config.yaml
model: "image classifier"
dataset: "photos of arthropod specimens (BIOSCAN-5M)"
train_examples: 195000
image_size: 40
crop_scale_min: 1
horizontal_flip: true
targets: ["family"]
num_classes: 218
arch: "caformer"
norm: "rmsnorm"
norm_position: "pre"
activation: "gelu"
mlp_ratio: 4
head_dim: 32
fused_qkv: false
qk_norm: false
layer_scale_init: 0.1
parallel_block: false
inner_norm: false
patch_size: [2, 2]
depths: [3, 6, 3]
widths: [96, 192, 384]
kernel_size: 7
loss: "cross_entropy"
init: "trunc_normal_002"
residual_init: "scaled_by_depth"
optimizer: "muon"
muon_scale: "match_rms_adamw"
lr: 0.0026
momentum: 0.95
nesterov: true
orthogonalizer: "newton_schulz_5"
adamw_lr_other_params: 0.0023
grad_clip: 3.0
l1_shrink: 0.01
steps: 7500
batch_size: 64
epochs: 2.5
lr_schedule: "step"
warmup_steps: 750
weight_decay: 0.05
adamw_weight_decay_other_params: 0.05
Rows from block 2, named by matrix and row number. Each number is 500 + 40 x the weight over its row's rms, rounded and kept within 0 to 999. All counts start at 0. Numbers have three digits each. After the name is the row's rms in percent of the matrix's.
# pw1: token mixer expand (model.blocks.2.mixer.pw1.weight, 192x96), inputs 0-95
pw1.7 010:500500500500500512498500500500500500500500500500500500500500536500500500500500500507500500500500500500500500500500500500500505567500500500500500454500500500500500500500500500500500382500500500500464500500500499500500500500500500500500500500500500500456500500500292500500500500500208500500
pw1.9 167:356515508462497592435545533530501494558523523518529550490510477491513495515524454536485498493502433436478514555478479524513507529487459498516518477506488529499524526500501499545517473568492615505458502548508539511530473525496544492341456497437432558455514482510470480463489513496524464447
pw1.11 175:543469510407497466488524498520529534543493485466550497427454504465510490503499455548491472474476498472504549471474432534491477436550499429529445494482515504531440497530530472507508395488535446499472450474523531478399436577473450511464435519497479439526489440490618480514584510499522486527
pw1.12 123:490376524493551475518492470451499490499491419457540518501473509579513483549457588497482475464537401490529492490500470510485440504517555472474459592559518454418502415536472479478530531472504435502581482485496529515517512500501484447486503441520452543555496507492532483527560427498497525459
pw1.14 255:522521493497587518452498457543448455523506507530507498524552496475460506505586463494505509445503497490527568489523493609495444452531577508499499490508397528493571504482467461486513497498499509562548557405561509471434506536473500571476535511529538457502483528436505378530551500501498501500
pw1.17 168:497501528500493594428513472504495487535503500501536481530476511497557508514525565428454518528473499497446427393516512484457418562534516526510500480488542486611539507528565435479538510504496548571514454528519502475550513501468596477551554495438486535566590470489506472544486502519506509472
pw1.20 226:459550445511508528519498527539488498527475475522489488464497500515484542501499469520504476475496493478506538511523545512455493440545388500518486600518435505500482450474539393447507513501488554507552523553492560500489498455480478507471490492488576497461536510547525472499635449449459639509
pw1.31 005:500500500500500500500532500500705500500500500500500500500734500500500500500500500500498500500500500500424500500500561500500500588500500500500500500500500500500427500500500500500500500500373423500500500500500500500500500500500500500500500500500500500500500396500500500500500500500500500500
pw1.32 161:416526456470543511573468450551546461523466505509441465465493494434481533438519504568483498460485485480509401544484489519528501507589486452454451521475505557441500418526500567532489400450500492499505481446501529432474500527492525572470509504437549518555450500493468472504453453454534504505
pw1.34 241:443414539476505521492533460443533501482500489480468527550531477502499512510473379496554484524490495461491496478506509547482519511478606521517500498466556485492508634567503576507532427486498461498505486479508476485517552532520510508505500500500498499537498518499500648545425499549492427441
pw1.36 151:465521496429493458508521493483533511489509487529369541478519620464581483502494531504504510509507499471508482550451557549609523497500472492501512466454457489479504515474476495539515463485429541480501510441530518507441477528528537487359551477430500504496537449494474495482402494492515511517
pw1.37 005:500500500500500500500500500500500500500500500500500500500500500500500500500500500500500500500500500500500500500500500500500500500500500500500500500500500500500500500500500500500500500500500500500500500500500500500500500500500500500500500500500500500108500500500500500500500500500500500500
pw1.38 203:625575479503512519500476499496425482473492517528375546524502503508520514477516591464468511498445490511562480507497562468512484516603515505531509477508542481494468481484515534483491598526494398564489529479487521500465501486442497545540574469530525494493497500504493381497478544518494528496
pw1.39 187:529492498477500499447542521543587507534524499498512452492557433565476516540508475467520499515517557469613541443500575549499504498498493494478505523513490492543551495471615481483515532499488533483537494583503474503503566490528465544614536578477545503558529531463501548561475427549511465481
pw1.40 159:530613476529596496399464481579446507455543558534440457491571503506507538522487504512502547503471517500497501496508552539488473529555469467510509525503518441493430513466512511482528483525558477490513387464518439382529555497451547519440486513499530504508515547507505456495542517496491543478
pw1.44 017:500542431500556526492500500447508500500500458547500646500500500520500416500492510500500500506500556500501500500500500504671494500500500500500500406490579500473500490504500463500500507500500491500498498511500500500500500500500501500498503435704500536506492499499500503494524491493502433431
pw1.46 094:486513490460483564492532493459531489503493579566517461486435510469504474540588500509462557596497465474483481554467501508498449513583515485569440507406472548509463522482430459510497385476451443539487512504511517517524482506523520580560493485565525504497505398529510480524500536522529490463
pw1.57 172:478487496500499468548507509542487503442467458500493521456532482376529535505498528560482471505506538502493499435560337502458461510491469494483531556418490492565522440502502491515509504503455487524432366468498441449487518475493497480494542457497491507559527486499503489498588476491446504495
pw1.59 098:512511512505575461498546557537530516586470487495499511519468500568484511555421500536463506496523455498457487531507504479396540481508500488508474499460505462522505536508498491416482481498492484531462665432492469491536471438505536462610466485529475553511506503504570479522581550511484504528
pw1.61 152:569508476480552535473446507501621514559494493397508501421457577486506519527496487476464440453515467436490504530476485456512500515466504496483500451500399497470510487526564517510497474481495585475476492411497513494446539498487519507505505492492431516418465510488498483471551414443441517560
pw1.62 185:475474511455449617508488498484500492512527583457566533463489502553502483504504510567508526550418466491469480359501513542497489528540525492529509553580526503543507434507581501574509490499508474506512567515499525503479506506466477478477452515449479501540555491484575459600521461455502500473
pw1.63 020:693507503500502506483502494500538500500495501496523497501475473523500500500500501462516700501512499500517500499498499444500497538484503505500500500494499491500502500500629473500471527497499494532495501499499670500500483500497506500495482485498544500540430507500503461468488474446500501500
pw1.67 243:492488498499500496556561475462495502515500542476491505413504459463474472495507437557505505492475488425532509469495486510439521494638499498500486550464566501473479422554526488498499427495539507540445524487490497473446498540430411486396419470469448506518508493512546546529558439488454453470
pw1.68 197:525507488452551529520587517535487570503485505494475485415535475368510514503454402514477464459490493435492487447522475506508533488520440441423499500438555516493493570601432522466528473452500514493500480499516476486502532517555471501551439480446488575533539485535501476508522464516455540528
pw1.72 163:507471501494440514489485481486439500445434462498475509497510576396566588513500500499476523539459494555479467404522472504463538486549504511464532466479562501520500525539521527453489486493477390501452505416506481499498478475393510491466491464519465503535489541507477404479504459552475590465
pw1.75 169:481481506548469477513498472569498499499505536506564411474497508545469502484503506466376459579462502499519492493500531430500479444469561493490472516475455492461499470513502479546415384523497514481503520501497556488510538477473450505680516503521500458541497491477516486552509527463447520513
pw1.79 182:481501455457529575503482502468517501498404500502542558508497490422549474501473504516515570534471493508553497501479529509550596495480515469500526504491572569432521437503485606525550500451509478445531540517536486543518508523549448541505470519485497542589427521428460463493431494570533539511
pw1.81 170:431408512505551470456500450506512522506498461523475456517524474363482486495558473511504497505514493495442481482534525574430552474507500487477499522491501518429497500499502445483512410404498531517442511434496492466500483559508462464544529498624524537493468505499482493480586494513435475556
pw1.84 165:494486507592524480434436442425503471489500515458444501512550466430556519496443492455540526483529488503533462548488558516484508464492606534552498462507496507511477503554514489483594470527481511548496513516479533507509515476558499480475558563491402415521547460473490396499488499447467558498
pw1.86 162:491441526499517434547460521431476487502490534524416527525551455494455519547514508482529505525494519559525492444487537561490425454526535511500506475452481522581450502450500484609462508492465408527486520498478461475499606520473497497535439431468483472549469584492483502540457553431536489501
pw1.87 261:442552499506502533429514551499561485543471455550496484551538498420548540516453465474522502480557519523496504566499559516579518459464512514515502495460428489470534589456505503493505528501501545481562497467510509517576534496513603497627530512492504538516500523500416498438487492530545575508
pw1.94 104:455482504499416469529495514526507501430471472498555467483466492499486462500482573499470477500500562502509521499551490414510462499497510501500480563491514494543499451502512519504485505425532484497490476472499531476535489450472518511652446469590509445536529512446630522581501407558517501485
pw1.98 136:503500501546545532462500518418509508495526520530480489451495483512488532462507486565521518524459499430447505497502441479452526432615482515518500450569498470520403477541486546504490446489511583480507508512482522464525505463487456444320473500484485491565483525495517546494491487474536459554
pw1.100 180:544470464519499483555533456517553501535477496520585465501524566608501515496521545449398498533522518431548545485491548499441455476486447515494531523468578560500493503470495472537522454472431555475492530555508512475494501544471538495435518495498498437449502497515501564507477543536386573503
pw1.102 011:500500500500393508500500500500500500461500401500500500500500500500500500500500500500498500500500488500525500500500459500500515500500500500500500500500500500500500500500500500500621500500500500500270500470479495500500500500500500500500500500518517500471500500500413530518500500500278500500
pw1.103 163:453414501445480504501473480568490496577547493436530466440511501570446486529514432475526495547480483572518467397483517469490498471439498500513497538533511431498500463508609415512491417520530537539501522548459502530493532488409446486539510500512494539557491526475524443496494471486539462546
pw1.107 186:316515501540517497499466445461505491478505451482502516576496459530492439513488550479529541483509483480462497505499401497468496559498552536532499483542555461578515476445608506459506395510457514482508502510520563505502490521467514487454517494583492462537489504520516476487474507500468480451
pw1.110 181:401491509467436621437489545474616455444498423519518506513458489440552591511493483485509469556461452457486515449516534539556488498491549510540513501502512493457510502467452533510501514514500551533520501459497502501511502510509526495563556489486470539536496455508513463422601526508563516521
pw1.111 106:492613516518582506493499550510397536493499507474532542536539471489480406442481393566479505484458542496500525497423476530441505499488533513472478461517530515507519515505525441503441490500478548500616492504483511515494426438498469498572500501482469447491504523502584518531550524539549483512
pw1.112 192:466522459507517509485491486471464507528425472520569509424500440458571494480513488504517572503501483503457471469427461537492506503503502500440517482499548561467550317500530469491486476460483557405518529540538510559510516531539506512484447508458477502561439554447545503512472488540538486486
pw1.116 077:487470471519460571503548504556439486484511443521373499415504509471478499500434555460593454460519492513516456525482412520467528493480485503458490484495500502459500428467501447487533525502510502562478447482448497500442502516492521500387504488497533521493515550452447542569552535574505526451
pw1.121 065:431445485506509489528490500487394480497531518498436434530517495486490505522503679586516494531506574500571450540501558481466410407516516496492500495492500520514495480489476501500501499541383524537496506492570512497467504491426480529527500494542543502506466511474483511549507503510544500501
pw1.122 158:449569513493496524425405520508488467488532533443493493446441456518515471509472449424458500531491497436487510493516491495498515513503559516523486550505523460476530556501538495554580405547569601465501496509451544521506483541457551485482471471487509548509489544547488491504433566437408533537
pw1.124 186:392482495394495515498497537501490490494492576510492496477519505347469585505486483514499499542485486481465512570527436512494551437437482476447494488470575499470517523489553462521496464499503467505487504481523556497501507499523504494526496501456526493532411495453537391517486506478570573542
pw1.131 167:377500496497463488434409514495507479450493574539506495591494500493619511507499550470514520464520519508511458551490543497536468499461563514526502503546444467549543490531623522511543480513503511480550500558488558532473510482492621453512474498474497452491465502478540496506485539510508533482
pw1.134 089:498521515485543444450507530462619490539505455459631446532463448492500609490469425493483512455495476473499444501469497500484560497447515464525454490446493549484401586491510532468480498503444487569496534487537514523552530509482518442508488564527454499498526479511554470486487485475510498453
pw1.136 196:378481522517531494494541485528545500549501454522481481431521445392503516492518413500440455504545501421508476594510501536529500464524492488496482519424486483368536511513506485477500410502527537506527484433505445450488540518498504530520452525523526552516518527496436518489518471546455497526
pw1.137 151:512571481449461389530531495455472489477507463458570506484496501499496501587525539506527502551571570533519545388495488511534532558448531542491509497431519533468491500575595518498482514499432559508464509497488500431491508455486506453531548500455500500552563414497555514497498513487501540523
pw1.138 235:481565476523531487562496526505493500488491611491497516487573405465546511518419507563520490495532494436456501473460529498503515505523516508522504481420523529608487515497453485531529483490474520552500513486497556499441526522514565498433459549429419500559504504497498487571542456479480601448
pw1.139 052:499500525500571467484454556481464504531445481435498578501548479453492549500500527541498467536501501494500574513545498499464517512520499525511544522374437365565489511528481477507545587517501500503513604451506491480505487492535530441490498501520498610502507522556562548500484533495491545495
pw1.142 190:455465528462501563519481520526603471542545455500539484533500537574491486554476494484478520493507512533548495534500450493523503512498535478487513503555483501491452445490620577508491494499562522451526533422511538527499489512468501455590518515537497476475462550446585577521505485566563470597
pw1.143 187:428523498468575462547474448536544501542481587472482495495515431547503473515474580500487471467562455506558476509476451506514436502517481510438504518426550499580485510530492516548540464439469513579550529479483468465469544445518579565489513526527495574525503508503408485548476467466487535452
pw1.144 152:518456519475559475482557506486557479468493502475425568475489525498428498467508501448417407499434478426442494519500517539498484472528442464564495537465533503420559522484530480513499476526500557497486513459510462513522484591539462499386491458492510523522491495510366508482470495466501483468
pw1.147 165:404431521444505519480533509486562457461569530473456579479515458513508510499444532511491496516467487450493549555557551516533529534554542474529498512512564444420462586536512523517585486503531497492589425506509495442514493528519518488501493495496438591481479423503448533539491467545503496503
pw1.148 197:484571498437585581498482476492502509544456476521422459475498498481493538504490457501543499500509485447474493534485508515385476443483533518511498589488454485538542498569551449463476541464479564498565584514505563520489528460479456531476471507481542481533430549504540554523599502443525516498
pw1.151 189:386475529499511490539521499480512512531476438513528401453465477517494472484494493515398532479502476483431533522504468479374500474474448471526462603527512489525521457484610471505491492503519525493436496565487506483453477512485533515479534493526462491473518490541567602524532504463498523562
pw1.152 084:544650503540494539485529490500487500489500495572479535471462525497525560512412536465532479504490496497499487499538447525509425606569500518500512515485500482454495543473487471474531510449473421520358513447439487489536512502508577476470586487531564500514530499518536507519498530497487507478
pw1.155 084:569512509546673474500441505469499499572477463494466498562471523480463482567541561483439388564483512432532456517500471505487500515501493536496500451468512469488500465452500491505549393536453528533478510513533499536525516495448456488543541500499535474582472499460507502528513536490500504464
pw1.156 225:538474537483542479568581458537502451516499566486449504434541505421433461504497392528443500510571490431571545420490469554492503469583522489505500492457498489496491528564502490461504514502522529471503529430506486503501559583604472487530479500506528498545527549500544492538486487500537477462
pw1.159 149:413514502471484622475457520496468482516523576534475540533473533524540573503519455527574461533449504416499503520507627443529555447562543517480503479532541495480486636498463495555505485517502519530513538497443513491497493458492489504487479486514525492439494491509450478507570468524516519484
pw1.160 078:540476476491460601503499559493553498508464581446512616500478529518506454505486522499523562500521543493494500505476472370516485498536507500521509510500515491523500444537465497546516506502553411531556447511540489501581509606515408468510500467508524495502501511493463379499499478486539506500
pw1.161 171:439544471513518500469479548559494469519499529484456505492519499510465495509477477505478485473501484480480518487502544508463501509570482518495504420526388543421485509442535502473490472534497487494508512528471575564488569516467470499491439499429486514533489595500507542506516476414459651609